{
  "dataset": "synthesized solo parts of chorales (CocoChorales)",
  "embed_dim": 256,
  "encoder_norm": "rmsnorm",
  "encoder_fused_qkv": true,
  "encoder_experts_per_token": 2,
  "encoder_layers": 12,
  "text_encoder_fused_qkv": true,
  "text_encoder_qk_norm": true,
  "text_encoder_positions": "rope",
  "residual_init": "none",
  "nesterov": true,
  "orthogonalizer": "newton_schulz_5",
  "adamw_lr_other_params": 0.001,
  "decay_fraction": 0.4,
  "weight_decay": 0.2
}
Rows from block 7 of the audio encoder of a small contrastive audio-text model, named by matrix and row number. Rows with one number within an expert belong to one neuron, the router's apart. Each number is 500 + 40 x the weight over its row's rms, rounded and kept within 0 to 999. All counts start at 0. Numbers have three digits each.
Before each expert's rows are labels from the 100 clips, of 14976, where the router gives the expert most weight on average: "loudest band" is the band of the loudest frequency at the time of the peak. Only what is clearly more common there than usual is listed. The data: synthesized solo parts of chorales (CocoChorales). In brackets: how many of the 100, against the usual share in percent.
# router: router (encoder.blocks.7.mlp.router.weight, 4x320, trained with AdamW), inputs 160-319
# gate: expert gate (encoder.blocks.7.mlp.gate, 4x640x320), inputs 160-319
# up: expert up (encoder.blocks.7.mlp.up, 4x640x320), inputs 160-319
# down: expert down (encoder.blocks.7.mlp.down, 4x320x640, transposed), outputs 160-319

# expert 0
loudest band: 250 to 500 Hz (95 vs 46.2)
router.0:451463586479512474461523555475582443534458500478629571432520454402460507517493510491458537444566494565508534474461502448545506448529492472513487449475504539467460412484452470531510414498502516493469502512527468608454491504535507533520484483433584490457499532470512587568570474507483475464519546521471545504463434478503531529443524497524492443463487548507503472455592464484506481443530492549444411567509528536500479495465537526488441529450558518485506492512527528572435448455549501
gate.0:450500443532500500510463503554451431560570447517471488500500539500500468433490508517570500506500505500548573500556375545500570459500478500550473529488401499558507493473458547508451500467500500500523542459500534500500500459522500572454554384506525456500555415490452500493528485540534487535500463504500437483500448500500505503429500500496501554490471500500500509500447500462500500500500566500533500547544438507555489500566488451508553552466500500554436479500491438500553479549519519
up.0:529500468536500521497500454500376542522500490500503515575420584500462422481500500500500499500581420479539498500488571500500468475500441540428500436483562405490491500500528459530447471475543471456500530465454500435417523506491417465527569500504593500500513453546543500580500549500500510444548489447574437496549500500512484474504381515480484478500528508500413500548605500517593500540500500554534527527545463500445500516463488508485492477516525537500489530500500424483581518391541539
down.0:510407478469508521547500436439562500420500488490500500500500500548500500500524521493444544473512393587489502495500500548535500536586463576490589507500547497492500500552535492562415517508500487524596499537507511546500511543530585458474500500500570599522584500500462500500545500471523500500500513515484420500500477539472443553454492478500523493543521451550530525468500500464498500482453498500493633488542512526466509437517559512366500500651452446413500500560481491520499517543500525
gate.1:465500511513500426484500500500517503500518507452500522516483501500500513500500554481508446446444461500485557552436496500500534502565500500602500504500477381427490438439500515457518552424521500500449508500508597486482580500500566500507508477438544473542501500470491463556458468459500563590436491449505455472500443500464529532500494554500500500500556507527549439500450479535523522522462437473455500516591460428406500536500414443518489587500519500544500547518500562500500479497500500
up.1:470462504442500452500557516554500484490453505500491513500552500500447546479390500580500505500500577523500531503500570500523536455463460518500477424519536516467500458492448500500500526467500480500500500527453486541516444528567542558500469492465450503500502479517469493500500517509500465500494490480531561631500500527501462500479423515500500500500512546485500436500496500510457500412500485435511411485436500450517541551466500524509518510500492608441538437500473474573500500500452500
down.1:514456501485465500470500512500500500457493540490474500512500479500500437500500446574542496500490577481500517450542464500450524519469626500500562477542500536477533442500416486498500500532500486500536474500516545568421488498504471440398560525500604523454500490528500527449454630581500500500500479500439491500501422500500500543476605500517526559524493527500500495526500551534533500500472477500500405500495472450500547500519500496518458470434462423428504558452536490522600500500500500
gate.2:500524500536551474500519558474501458500490500522535452434438549509458499524500489484527505492522508545491500407504423524458575471503500500509589565493499547501512544501500500460500542500417499500500500552429500500468454500445555500521432542540500527479463412449450576500500538500553500507541484500485449500516500535481562591510464513438500480484500532500500521500532476468491573483631523500500500417513495440435510525618500500498469543500500389505447541500529500500448571581450518
up.2:550497500506582550500530500529500502500496453489597500500500550533500504523500479462504508456499500500437465393527528564508651500500450435547500529490439482500572449500476501500573478469482566399555494507421500500531500490500541500500593500523518528596452441476460511586467514583467479500500500543457434530500463442539500433517499500500517491486483500500462548500478500530562430500469399500500548455442500500535582500484475505449549500476449507492499428500480563444542467552542484
down.2:500503500586582500500500500511589489549577500496500500543479450513583565500396500535553585501500503517576545601463575500500571458500440500500500462500524497559450535500500507500510452500478413532531622500548493500463500541423508541500500514436463497416500483509454548503482472500501500500433475516500500508550478500500500498567539446500558487500530517544461590500507509466436466520500627529452615539455533502586500500486526495460545441490549515500465591500532540536467531577531500
gate.3:519489515500499566510500500550500497602598500501389544503500500500552509500500451501500540500583486508465523500486500500478530500486517547500448500500496476352492500500391463587606563461500506426504500500531543462491521504500500571553500500485500406500430464475500558446461534400524511499505525506550500482475509522493500489413479500500518558500537495510510500371476500496510456514480491500500500374520424511500527468500518500500492534586483498447500605517486512427552496457481413
up.3:473493450502514500565487529508457427578500500476467534500521513452500515557554500519440500500500476500500498485448490460564499609415487563499545439453500500413500500500511500472500500532472524502412484419452500500500471474500509480550500445470500456500500500505525538425500551450500558532428500436500485475474517506458551498500497482435485500497433423500499500512500500496531619370500500500540500468485538500529501500462500549551515544412536545507500500581500500500500533513506474
down.3:522431500500451513440531540565500528496499500500500555500545515500500500494542567500541618547500422500527631500500453500466500528500500495546500500438409500528533495519548464433545500500465446422500500502384495500561500460500471483500500503500500484459463565672532500506565445468460588562482494535579532484522534538500538473500500475500505490536563506478531500430483500475507500506500500559500474520490583486500543488453505531522488507500500476463510430533500503500477458485543489
gate.4:500500433572500407500597466518489500531453508459523551475500486459512500500500439500461500426442500500500524436476542500500572504514503528566490517495547490374450467511450500500500500500578500500548549500532436529500500523449558490557500542505525500500474537463511500500491455533499539500500422520458500505435374570500521500500500444494520500425545500500500473530500466491501500517492500473643500500500524518559500491500457524467465500566500464491547495552485457500500549510531444
up.4:555500500459500447461500500487500507460571539500504500447500495540500423620492413500409474461500582500478500500488614500480500558500500583500556500487442507438521457572520535499500482500449500484500423451525457538524557500500463500500585445500479563534500498482500404581429500516500473500500431562500550500452500593500500500530444476515500462509446545481499500510537428508500478500488500508407503522499500500481454542420507500500479500500486500500483534566500519562500598500500541
down.4:528536500522500500464616500500521524471549500475588479465566404582491556524542500500492499510532569472500500504436542500509500448500500491606500506578485499502459496500584478500483450479500538500532500500500509457435547500510467456500583506500559504500468500500500500437505553500539496518520481509478500500477578493578500503445508500445461522500500532500487500492535523465449445500538500500514528469500563580500503543534541443511500500410511489500497521487490562500605455500500572
gate.5:488501500445500500500500500476500500436539499549500581497487522467535440500540556528500477500500527548500500500445516500561500500500500500500535557500502500471500501543501500500524500500472498489457533377467500500607500536500496475500500464500500440639410532477459519500536500547455500500500484549439500500374500575500500420500524469468500510564518504505529510500500503450521571580500581533410527500545540498547500500467500500468441444460508555561500457529561500415500500381488536
up.5:519550500481500525523528512468521460551497575504494500500367544454444480500515479556509522479510443467484500417487500517475500498424500500545501542498500495501461500502540494487590456500504480529532500500500500419500500456500516484512523505482453523500500500450532500500537500512500500511500515500453500543512531516606512515500500507465534499444500500450494522530500500583453482500500529429555500582552520500500407462431533526572560451504509500500466470557567500533523489462473512
down.5:580500500437500428500378500459418459500450500500473500524500507500445487500500456457501500437500507500457433552515500479488500500429482561523510538500500443435500500500494435489500500519530436500504533500500538500536521516500488500500500587548449604583443577479471500500559465482425495500455500521475500500500500513489500552529543490472500500531500505510500507480578486472472558500453466500428473450537500476433500500579548500500458586485500390500500484466532500500516436522500484
gate.6:500459505411479600533544504429405416500500539517452500563405500550464421557500544500502570513470500500494529506500523477506500529482464455472484500495578439500500477503503496540449509538500524500541549476500465527466493557587500505500460500497441500500520517500490402500358560470488481494677509500561511500500492505518500485513563450500551432473489500500396629525515500592489580499468459459478553500500500500499528573459501498559611449496500500500542473500500435500420438500500548
up.6:454500500494531450495416469508500465500415500464570517500500492506624500492598500500500556516500500611500548500500500421516558491500562489392498534500444500500499489472369519500500500500462522457468500500500426500500495491547471457447545589500483500500600500528500551500401500509500560500488580500522514500480509545574500500518500447625456500426468470500492500425471506511490500471526471530486582485494500523562459500433500500501484539474500512480500548500515456500565500530523485
down.6:500516474498573533538614457489497518568500504568584437447463437506490469500573518500500416500449439527500517503515519560500463534535505500506455585494492513543500508540477429553495553500521586541500487457469464467500498389500544500500398525526470477451500486500565443500499587500540494525473500500602500536500500541500458474524500500487646500525500500601439492488553500535500574500498447517500451481533500500500579500484506500482435500531549500500536494532520512529593572500509441
gate.7:495500464522493571500483584500530556533500500500500500533575547507499500500432545435537519442487500507500581525500546483573500533603445524500500421472500524500487391490500529500500442439431500500500470453401423500481564497500500541500473435500487519513493500510500487500569554469500500433502549525496432500503490492514513508573534534500503500384500446500417559522500528473634507497500452417407500521513500554518472500586493431500476559468574510482475511473473500492499500459510500
up.7:458500534473627500504500533500439508445608457477500491500582486500500500413526500500431589500500500500536534510584514464500500479424521560422420435554498459500401472497500500500500542526500486579457508550530500504545495433556500450564550627454500500500521596498413500514481500500535525500486565529535500458500458500527505547493485514503500500426500472528467554603508429485500468500504540488498548529554500500410500491457537493542538500494500481499491522516542467506500500500500515
down.7:485500467462499435500565522500458465533500581407508435514500500482487500500500484495566500507560500438500542476468426452556500510473500518531467500500545553500473500500483513521494500508506505471500498463439500525523543519438446479509571518476471500500500499500514486463498457508488539457589609560570500405465572500438500432500500447500466442561449461500500525454535500479500495531440500500560575430456538500498547499500454500500552500385443578500500515569500494517455542480537515
gate.8:500505526500500521500434500487588500473501500455569504468517522511500454430471469396500516481500512487511500469675455500500386479500500421499419500500484567585455517553500500426554355500475500540485500500459500500500514498500490454547434531485488500448512429550430514565500505500577414564509453526452435513500557494476529556500506481506435591490453510477500500500425563466479523500500500463500498500500463476490419500500462445500512500528457541500460500500555500498435554505514500
up.8:490555477519523494572487585528483501546453495500518541410445475500500500515524500525500500500488500500494531562565500614500483500462500457403500500500528462424500500493500431500481537531449509500434500500500500479462552498500500500544457464446500465534500455488506500500548364491425482567500505438523453588450558535476452554555454443506500440500466540500518474521469500465469538500500442500536500488499449440446453500500489500481497517542547544511500500436500500467500416500524500
down.8:533512500432500471518453500500531490500470388448559550500450518380456490401500500519500500456585558465504500500529591446519532500407546539516507571473478500510500468500518591408474500523511500548533527559500510477500500500564469512539424538523492510549530406500448500500519518511485507611422500500483500519500500466508500500490500500500478517500487529500386500497568500500481482485500452500511432484500592500531551566509500500484496551450500553500558526495578517500480523510548467

# expert 1
loudest band: 1000 to 2000 Hz (35 vs 10.9)
router.1:561528493493507492483446507513472535480544469558433497576541562570477503517546495472480442558431507448483517475523476464426492526496544573535475544539502521508520550469509485434535600495546499511542506535524569452535494499465498466495481484582473491588503465551466439434533614521503485573426454575525505445515566560508429432491500424524476560505529486458552483521490558505510515565520541542498444410465443429445534499486523473490514475504413517510525477534489499419526579473491490
gate.0:500500593500521569513529498500500456504500409500471576500490500453515491580470569542497500420450602445585442492500497414469613550452479541471500496579552507543500507467534465445496515480400500500500500500500486467527606531500448535500567482524525473538499500500500548444500467556450500477478473536498428506500556460556472539473549434467500409608518532545464516475485449516500500407500502500500528590538476514493500472486449500520500566547418500512500500500603423500452521500484500
up.0:500565500500550500416494500500500416500561467526440449487500553584470516461522483538500461500500511538500500449619500500412518500500500423428497500391500500500500500561529532464464577569511484461533539500500500539543458476500499487549463489431500500526519505401491500402506546500521500485500500500500534411500528571431500481526482500497515500496467541634500491581513500421518500577500498500524504547432535396500536462480544490476500531500500570500500538471500467500484500526500500
down.0:363500530446461462489500461500534487595539561461415500473500510511545500522591496523528514554521500442526531505459500500500483518500500500547500521500472513508500514478491438500564500500500500479573428527485542504518514473446441474466411500578531604500488488607500541413500500500524479496516570500500526374456500527517500463500515519609595510513451493480432486500439544525500484534489464552437503456500511500500475438417500525500500502552485413553590432380500518500474510499500486
gate.1:535504448535599460504507473500553494444534552521539500505477500539500455500506513500535466539460536568500387414451500492500500469467500500484431489549554510484500441539500500556500500500477479514469500546500513520500501485581443447459500500527507500500472500490491497470468500437463671500455500572490471500487525561535560500546523594490474547494419425557517472543500510449500500500500482511513505500500505576440500465507500500500534500492500500442475584500549500512464500500500495
up.1:499511500464510493486462500500500500500500500486507500567493494512500474500481500583498585548566469491497526442556500500500524388539413568500430500500581500528503500483492500525496561480468412500569497500538508500463500513523439450500550541500525497507486500486500482504545498507561500529500456424500503427500457579422529584540458500606523500551500474566591500500586587500500500514497450482542474537500482554528549500547500525392438506494492550548461513518462436502610485481487531
down.1:500487500515496500482527486500390500512508500500505500500535500474500440522500475500449452485412483423442449438500512565526513410500518442490549429400435517500500572486482500463500533500500543483532500510610525470543500500533500566500521563547463454475500510469517500419559486485500535478500500489500482500500552500521555500500488520578456464577487537485522427500500472426524530489378462497467530563459484467500497517498500500500467609501486500461482539520482578399516500481500505
gate.2:534500477500516497437555506509442500500478570500500541478474496485500461500613480452526500459507424483458500477500500508467531438500584497522500511541500554510396500500483532406536449513460438500566524487557556557540474582500380507432512473455500500500554510500551574500476519555484500465500427555451512455549497500500418500494500543507462500568500513367442545515569606419583462502495520507457500373473500500500500476500500431464524500431512550424507500500500479565524553500431425
up.2:500500456495572468490537520500551500500459500497500431491538604500500492500500433503474504500500579457500522500417460462469500500500500500482538524521500500518488500500537453518540450568514502613500488575500553442405470500500458464498535463500500580501487500494614500500496535500427500500474438460450500500486487511480554500512500500500414437460602500613503590519494540512500568539556540412500491489554645500476500500433418549463512571496451506498500500563512476484500485482452474
down.2:500534514555499533468496458500500507558507475434529500504404555420478500579554474530570553587574422560500538484580575500512500505500479476449500500547500447500500562480500494561493523474520547496500515486500486500484454500533425469479500405513446500500459500499500495478541500577401500500524500474500478493513502543500636500500500500500500502436500476439500500506558474486444500462532609500523464504500500512504500500500437505452503500454611509444485392421500548573500528566500500
gate.3:500500496530540522500494500514514439500497459520500547490500491558500484515500495500538482501500500500519543480558421452500500500502437553597500506444500443474509500483464432498495505506507494431425500500582467517500500515449492500436485563615500448508500451522501500500449500534500511448515466472397464500500500480500464500511515553500502500500500470513495467500500439516474500571548432496530524500481483455461513443500476481471533438500445493500500470588516493419500562482533477
up.3:553496500503518560500394500500462517500500500615477523467500500500470601418522423535425533500473500445510413450457557482468500500454500496473485527542480500500544553465500500497471476603500487500495500500500433491487547522510500472500465514536463520500497465463557475551518500500500521432578554500520477475514500481542468525500526463463500507590531500531528546500542520500500529500541535575500500480476643500500495459504480433500500568465500570449446410451538536483442482500465455
down.3:392437538520587506469510495470509525519475501512500500564500573500512493527500500500500500545425500500500404559494511572509526583518440500501500482458506500498500579500568461500435500424475500509500500360487461423500504500545491500458458551429557499600478446484491478549500500488581500500535540522500511521500518490437469500443500500500507479511519478500524460500500500500500500436403500469500500476446457500472500505390558510494548498512500500500522478522528531500468581498500594
gate.4:470535503510534527500500496574499519602476529500527536520590565500570467500489500458593500436500500500500500547500500433584376535451529440500651500392510447492539487426501540489500534500513500431526500459473499500395550500500522487500505524500498539510481542560500500486510484513500549500497500440490444500539500490493460535484493500509500485524500500498480500435500500579480446520525416502552548532500583514495443537511500500527437553539471502536534511403500495488573520500611478
up.4:500446427398575434495494551371433500586518579476509498479464488511496497613492500493500486457542500516500440500468500514550466511402526500500524504500500544487500500500532500500461518500472504483479500474405481562415500500471467516500500512500475500498516582527588500502530512505377503647500500517518500550496469561473500554500542500500572483572500496549500527493500433500462473500457537495500558490477430486491513500579500500500500545500528500586576520495505474605402500459444500
down.4:570524489479500471545472508500538587502543500490500584500531500535452534519509437477459565586500547437544500480500500535456509500500500577500576344538477526488500500581513500412603499611500460601532530609499500484466500469483474515468542449580451510566514556466500449500477500451494500476522537443525445500485486500500500500456514478510500482500468500475508522500500500483460509440500495430564451470477545526527417497500565510519530500576493500500539481513547523500534500484461549
gate.5:594569500500428551546491539500617500498460501513500500456500393567500506548436500500500500538500516359500500562492464500529499497434481500510577500395500446536482574495533495472449444453483491393460532520500500502536495466565497451558500453512570500505474470500515465478513535500534480500546500542512452464504495535522500548510500476400488562500431496522490500500600556500490500500549556524501500545425526500500481500568500500472500500500489500500576563486529527486502453447500422
up.5:500500420496500500448532428507544458582482500500482522500408500433420542487560500500500500489472554497495465500500500495540500506510571500559489485452578567476500469476501555465500448500508461500552500500541499536466540490546500521481500500535527574487452465493500500500550484568500493500500529499500478500500475493536503490500506489623500573494500482507500457500495559556507500629407413481537532571500500475496599455501500512500580449575546500532467500421500469500500521552500511
down.5:558470469424456512489501498500485447500513529500537500500470580546516500496529390602527539508465500585498466498475500483500504531539564421499488500533482548500452500500445511500452500576500438534500500534495500546540500459526500474451443529444476500497553500512500521500500495530455459501417519583500488438601445472525511571500572512455449500559475455500422383477505579516500504487477500584494472471547458358474531542526502500383500445500510533530500455500439440485539490469571497
gate.6:529500500451512500504465443517489588500500505497561505500568562473581449513500485484506558500457500470500500437550426500486513521531501541500473518472557471567471500496511500463500551469525448456500500552493471428565423491500584500445500593482454500500474530504536498548539500500415500500500500486456413499573472500500500524491483500482500459489519500438536425500492500526539500500480488483469543475595500515607429564499555500347504438500447514500500589581477500428427510500500450
up.6:457499500500538494491500516477500511477500556422527565519500500521464494434517424493459479507471419500500575500500500500459490534569520545426534500484535448527473521500492477500500515464500497500532485532500413483500500552608450526500526416485500500500501500500500500500510578559468492549499427462538527582415536535500577510500512504430537542500500500500529519493467500544530535500500541454476500468500453435584500542424514552486500448528500486595514494548504563444555556580518500
down.6:408500485600500462479500524552545500500526500533529500452523559510573491500514500460500464500416419430440555500443500500467500562515478500515530559463457500574463491500513500500500553506444513470476432550456500394449543479491459574483546479550409424500471500500473556500500500552492500508526442542488501529463620493530415484500485502465500447500500468473525450486529500536444527520498578500510500457499543489482481500500500410527451464500418500550559559500468519580521500409531570
gate.7:443500500519497479470535547535541500485449492500577518418473442500546448459437500500423500558507491571518526488500506437430500551448529489548467500499534500518500530519455545461481515442570492523435500484559500551503534488449500544563500477500500487460470441500501511500500463420500500500503566550500500500505580421540545499500500500546500372493382514460469461528519500558500500500500527507530500500500381465464476474514595425489474475477561419413522500455486479500431465500500500
up.7:541472480500500464499437519500442491495463535500500416438527440513500500453539500500437500500590508493511461500473506500536563401516424503500500545537454557484449535500530500516572481473489500519500550500466576500397478505511541481463510500578577458411463500508521500500443414522567475475500500500500500500500571504491510500500500493500454461583488547564534576494467539500499474576514481545528403465500500429536455525398638500494456500510545500542519500500535500508500494388402487
down.7:468509500500399459586500500426543500458500566416500497522500490488436569512534511500562500487500623496545547455498500500500563560500500483546499478500576525499487475476500569500424468403560545500500507480477500500508500459524447527567500522537500512426500500500536500561508500500500495485500539500459500548571447500552520542521527500500499371532491500469500500550500536500500478500485507500524489477512500521500500491522511500424501569550467540570495366500505500500495500454438467
gate.8:494534469500500500509551560509472511500500500591489466500540546500464527521500531501500443413488568524500429499385500559500459500532547497364500529432582476491503500510421547567477493543570430500558535471416500500467486500500496506546547500509500528500500502487508450557450600464500446600499521528514510455464500388500474500427495518475488576500524445538500500472500468497501500500538437500576450545497500500458504506334552496433493500418496475500500578418500500500516457500500451
up.8:475487533516500500506500500501500464457508500500439442518500470590493473487436541478485528528517500500460484500497560500475482508405500501604500500500500500541521500532500543500424577457500500531510500544511516500500435596444524573500521501444529500549500500443505478528504500455500500457471538510500500548500499501491465499519546500535581457500546500500552465442500544463416481531436491507500465447482522491598500590500455500462438500528480440611500521526461553394516500503508543
down.8:463500552500478484500500538512444450500504500513500430516500489500500500402525560494529440500530531500429500445500569500533531516500491470511500500573499500484500416514568617500459496476432500544500500510500500500500443551500419418500488511576516500500368586583500500500500465511447513500424536500500491471547488478487477500500481492483487542586526499500516500500514500477472500534439500506500572482595528451466509500500542478438495500573545500468523490500517470526558500521500500

# expert 3
loudest band: 500 to 1000 Hz (85 vs 25.4)
router.3:476515471525502516563562465491449534484505535457506472509455467500501539479436571433544494522479481479487512504476466570593592501501496482457534507496507411559544539566548541482500530465493461497437481464536484508494506499508492478460552485433503505475454496588494477458423461550559430482491583491528482475518431524530525506487470493488575546541519500515521417501499434509482525503497503404562573516543470497488474507497481485557611484447443575497415563461426534467530472569409513
gate.0:500424535500505500487555468500528489416564573525500546500500509556477500500515456525545438543500500465477500477449500473467506460533462405529500441500557415477478500527523500500472500473500487500500500506484500514402496455500500542530461553521524485472429480500500589429563485564500535574529427452504536531512492500519500449532494535500468621500500500493454500500478499497452481498500393466608529475528418400556536500451546464500500503500521500461481480486552477486500500542500500
up.0:500501524560463500500475474491500455486495452465550533500470462500528454533439474531491582498534500554500559467527509500514520501500414485475474478524473500500486526470529453538433565509437457503500500538482510500561570592571503454548500554615413535480552589477451438537559468424499500500500481479483500473525474557509500509500500461463548476458522471628526479512546489500500484547400500533500519490463595382532488500588500498453492500500507536419491500500500478500440420513439517
down.0:466500522489495638436492511542500545500537500569515543498500497403500480531492526500530564491487569512472488506533604481445500539461500521495495570500503500557514546488440503500523497476538500502506575647500500531491607499449550522454500500461484438487500505489500428472449500504500433500500500568583500445445500479506564575474500463418500567577508531500500500500457500528500482410533500542547439500500478437591500544560500485527500515538500500449492500500500522471470429545458500
gate.1:440545467561504500500563500497461482438500534407514479500492474500499500547513500500410500470537559500421572430500472500442400598464490478468531590482467500495500460500457484503409500500468482551497549575487527489486500520566563500500478500518530440490500500500500509539500500500500500500561488500500436564418544501445520500537477500441497500485500456531562546500500480596487493462456525500551500500519513561500464401500589495536517535517484414535493523500500500440560509528484500
up.1:468500500500535537500438504553500571500448500500500547518490524465500500461500500488458479513534389486500479500529587530469510539500500500500468501563500539583574422500500487461430500425545455500500500500519495517490500562555585500500500500566369468464458500541500479522470564500575446550500491489500500604434500500500500489568567500466468500517500562565500490500500498429500500422445500500513443463476500485512389460500543571492581509486471549457436500446500500518483500523478500
down.1:500540500488514500417500528509564440500505568482500500441500500500500538518500416439438576521490451500414500540500539490541414500522491499500423474485500478539500519516419500536476407475634500505455557573500477500486500500500462512482473500481429510500500607472585500480500483545500484499557395500473568480500491507500566501475543500500537500492522518482464485500500497500500500459500386573528522459554606513470500522500515500535532486500500515532500512456482428535500513500511505
gate.2:476477506460500565500495461462500616488500484452532474478415381447465523391390452452470525500491432556441481527500529519463500500478468534438531500429543477500514500500523471500512499500500479500396551500539568411430515500508500494470500500486485491408502559500470500540519506530500526514558575512500500465449563500564500561454468500500527414558500434534500497476532460500466496500500474442620521572547536500533507511508509426489500463440472577500500500545524515500490500461500417
up.2:505500500500442533500570500536525517500509480477500500500516550505500500566557482500572469442500500500500410500500472488416524500532500449519451500500500516511503500558427438503467518500500501500546500500481443441510500489431500500450480540500409510429574565500500410511500574539420500431552536496500509455500500500495460594497500438498494512550500489555413500500507468583612505500489529497511500485520500500463495500554500431509511559500500500500500500557500443494603532516519538
down.2:434500567532475419552500438536500535484505520500483500543500595639453506500520510507578530570500500500500485500507500500555478500547384489538507500551518446533500470500464577478539500473471467500500481514440530452452500476450500514533474608499504507400500506500503524404563516523540568500500492580442557562442476517507500485481527500500500500478500516517439515500454505397483500500448517521603500500441482489500493505500500561500546387441500445511500500471502500531500480500475522
gate.3:604476500500426424500500530500500459479500486555500449454500491500573418518502467439468499464554452451500490593500500560500453477460500500499500575547465549500476500444500500474457588500539541485521500511500479500475536515560454608493500500541548451500494487464454464500627521500500481500500488510498501497500467500480500500477472443513536500500432538500543520522478438522542545443495428402441500500478500602500500521547443626553535500445507500500477538500469507550500584500422500
up.3:500500609548424481496500517500500500500500501393443511500500469531479454500535445415468616584468500523492500430498453500514513492500498561500453500524455433552500493500500481594485445530504387440531416488582494500431505500500499463537500450527543500562554500500494460574500500500500420519498531579453498500446441500500501500500445549484513500505500434500507454528520592472500534500480500500500500424511568480613500465487500500440549500557457550595500417483528592546500478500500465
down.3:500476499558524523502500599500396393475453500490513468560522542623500449477506564489489545500499500518491396500532500521500500500500488499528482509481393496506500500494518494462437556480500488500438565500409473500421500485500430537469471500509500500500491500500500554486470454458480530511500509469500458501428578562500501598475468504446537500421549496500494540500451500461500426428500533500500427500531545473495494500503596468500482500425500548429440482495465573524450557516500450
gate.4:493500500540500449520525521500488416451500419512486484500491507500580500524500542538500500500572486500472494500483500467476500500445500484361500510500365554500488525500500528447541343543562499501423459500517521500500471500500519497543539500479469463458500500500478554500500462510500535484494526500477500508540482500500454454500476500475481569547500500500454499507380462551506498414544607575494506522500529448416463491470559560520500370501508433500507500453500500500472500452500492
up.4:473522468485531554526425532500500500500500518511484500525523486461500500530547500500500512524522451500524500460500634469500522500503500565512539591439441507502426500500500517444408530495500493473500503478487540387481500504444500500421500580626500522410497500516485514480504485551458528500445498477609434452427500500482500509500424494462461423483528499500554490519482492500529500433443500500394500500500532500500439516490498500532500500500500535500512507489417538489539500500537500
down.4:567540471510418486475555564500500500465566624421525500565530483541557489532500500500500498500500500458442480500450452500468500467475437534500568431524500464509395500455533481463500504500489551464500495421577500572500500500500500500559500504506477500438411574468447500469570500502500477500526516528500446518500500500352485567500486500493402518587398500456486471571521500385439475489466592505500406491506500497572437536500500500517500500500606500486500500454500519500485500501500559
gate.5:499500500514500512509427500433587504510454500500500481500396500483530582500494546500500500627500536500500453500438500500511568554500502470495476506565500506435465500413470500500500513500491541500500494500500423539596510500500500484535500570467547511435500473448526528534442489500532509457429580526485498470516500460565518529500639519420581545500474453468474461500462500590441500516603578501459463500522508500534480564446500489500445567521567493500500463500495500498543398486500504
up.5:493564524500500500548535500500468500500500473474443635538500500521557495570509472496500462516500500500460500437470489493500510500517462463532556525506493441514500500437425413500430471451503605510500561493591528571462466455500404587475481543459488524519500500500500492546500500500516532500557440500542500449500476500454417466423402536560443505500525567526518511474487492500552500472500500605514468500520538440507500482516500500492500530500558447474500505500513500473508450527606500
down.5:345488500500518491538464500451520491448468500539540509466500522458493455500498509418561479500601482511544500480502568500523500486545590522550388493535531550500500500412466453518407490500450505503502500476524500500565555500500500434500469468434470474575449458518533475500627559520489500475500477528491512477421500542468428509522500500556507624500500487500500544543466497500500428481559436549541527500500495455436489500500543500486438489487500485570458537459500459515516525490484478
gate.6:456556508467534500582556459557492472482500442546466533492500471544533500539530500440482500500497500593403526500470512500513498460548522527500514454527500446459500481500500523504566565571502500500534589500486574547500500544500500513500473464477454497482502500493474521500500559500530442456500441495558500489517500567560428514500500482447421473501500497447525569500500523508500455568515480500500522454500500500500596415500490500515475536496500539550500500501500447443461469500547500
up.6:488538500489497493489580563636575500500500500500500493423500497500500500500500500401510494481512500500489401549448500453500517396463573569493500462420500538478565473519455465500500500500491500500423484602500500500414515573500577500500474488500485500500480449459534527500532438534500480458459472495450486500584506500508500500528500482532500449480545489502564474518500500545500486470548547561473531538427500470481557500500527500545562538500448516500573500483610577483478450521500480
down.6:500545472452536500492537508394495549500555439538538510471500521542455503498504513500553539487513473464517400500459427556455500324511500500500497499500452560500536519437515500494500471500398527517514472511453500500548500500483500459563506468500446477504508575513500556482432480458401500480542525434500528520500554480449529474539500490500545514550500492517493500500534500541500452450496500545500442429500563525500542469432441440500442501483500500498448475542425572484498500531534550
gate.7:518500500548500494500492500497500500575514500500534500500500536500459500619545491598548484441502585500544500442517458500503479470534500445502535572545479520563447494470516461530492500519475484500486500535500475556498415500500501476521500516488463521598500505462434420500446415500517557523500495576460532451500500500540557509500457487500495524469500453574500540511645422417487500474500428500419544500500412574454442472500440500424563500491536500488540493500500500516500500473472514
up.7:500500422509463475563481486600412503500487500438431500445505511427529500500584549516500557475555522467471638509505500498500487500500475500519512500479510508461416500566500537542500516494547458500490421486500509500596507502484430447500478494471500540484500462480524489536469499400598550465569500360500500500500597475494500500560497500389554490545500467561432515502465500500562471453510500500522565564529550500500498450432500510500429519500500387475500480524500500605497492463574501
down.7:500425412500511617500500500500555447501494488530500540443558552569505530500469530496544530433500580536571486468500500570500520500546572592509491500512500500560559603538554500500500449437582486500543500500481502523500500408500536540500446500500533467500469497490500492493486488500510444520508489500520486489542500492500528386500562500500500520574500491473534500413472500525458479401509525500497575467501599489479500542412508531442515499500519515500500512511555497500445555525500455
gate.8:500536500581500500497500500500533463500530430562482538560500519427604561500543500464500459500586509627500529483521504446500500500485492500522500500554508450538516479500550518507488506473463475536569510498518516547518459538488488553531554519559516506500536523500576534556549519410500500500512457500500505500500500546500431431500546453588500470518500412500424510405533579527563517503500500464486565500500469466482500482489614474531479599492500500401387500536507447461500540500415491
up.8:500533500500478494496503500532500613555500501420593488470501470436500500498454500513552515523522500500543525523448466518500525484531496513445475443466524514516487453542500482500442469575500500465479460432500500502434500395562500445544500502606500500500513517500518500523521500433578556476484577575358500500500500513613418451433500500596544680500525471456500511631474500506500510456458533453500500426534566523477482461533511500488436632540542496519505415472500500419500529540500500
down.8:499493484475555512467519551575500602563535473500463502570500482500597500500500478452525526557500490557500376456484478471495450500559529513476521487464455532536500500500505546373506500446510542509500500500507500500500440500500432541512509563552438500492500463487451469540500543591459565503572393500500500502463500546558486532593450493529482477489491500492500431566531441500427548572446541421501526497565522500556549508548507500526500512545514539529500500479500537500412500559472491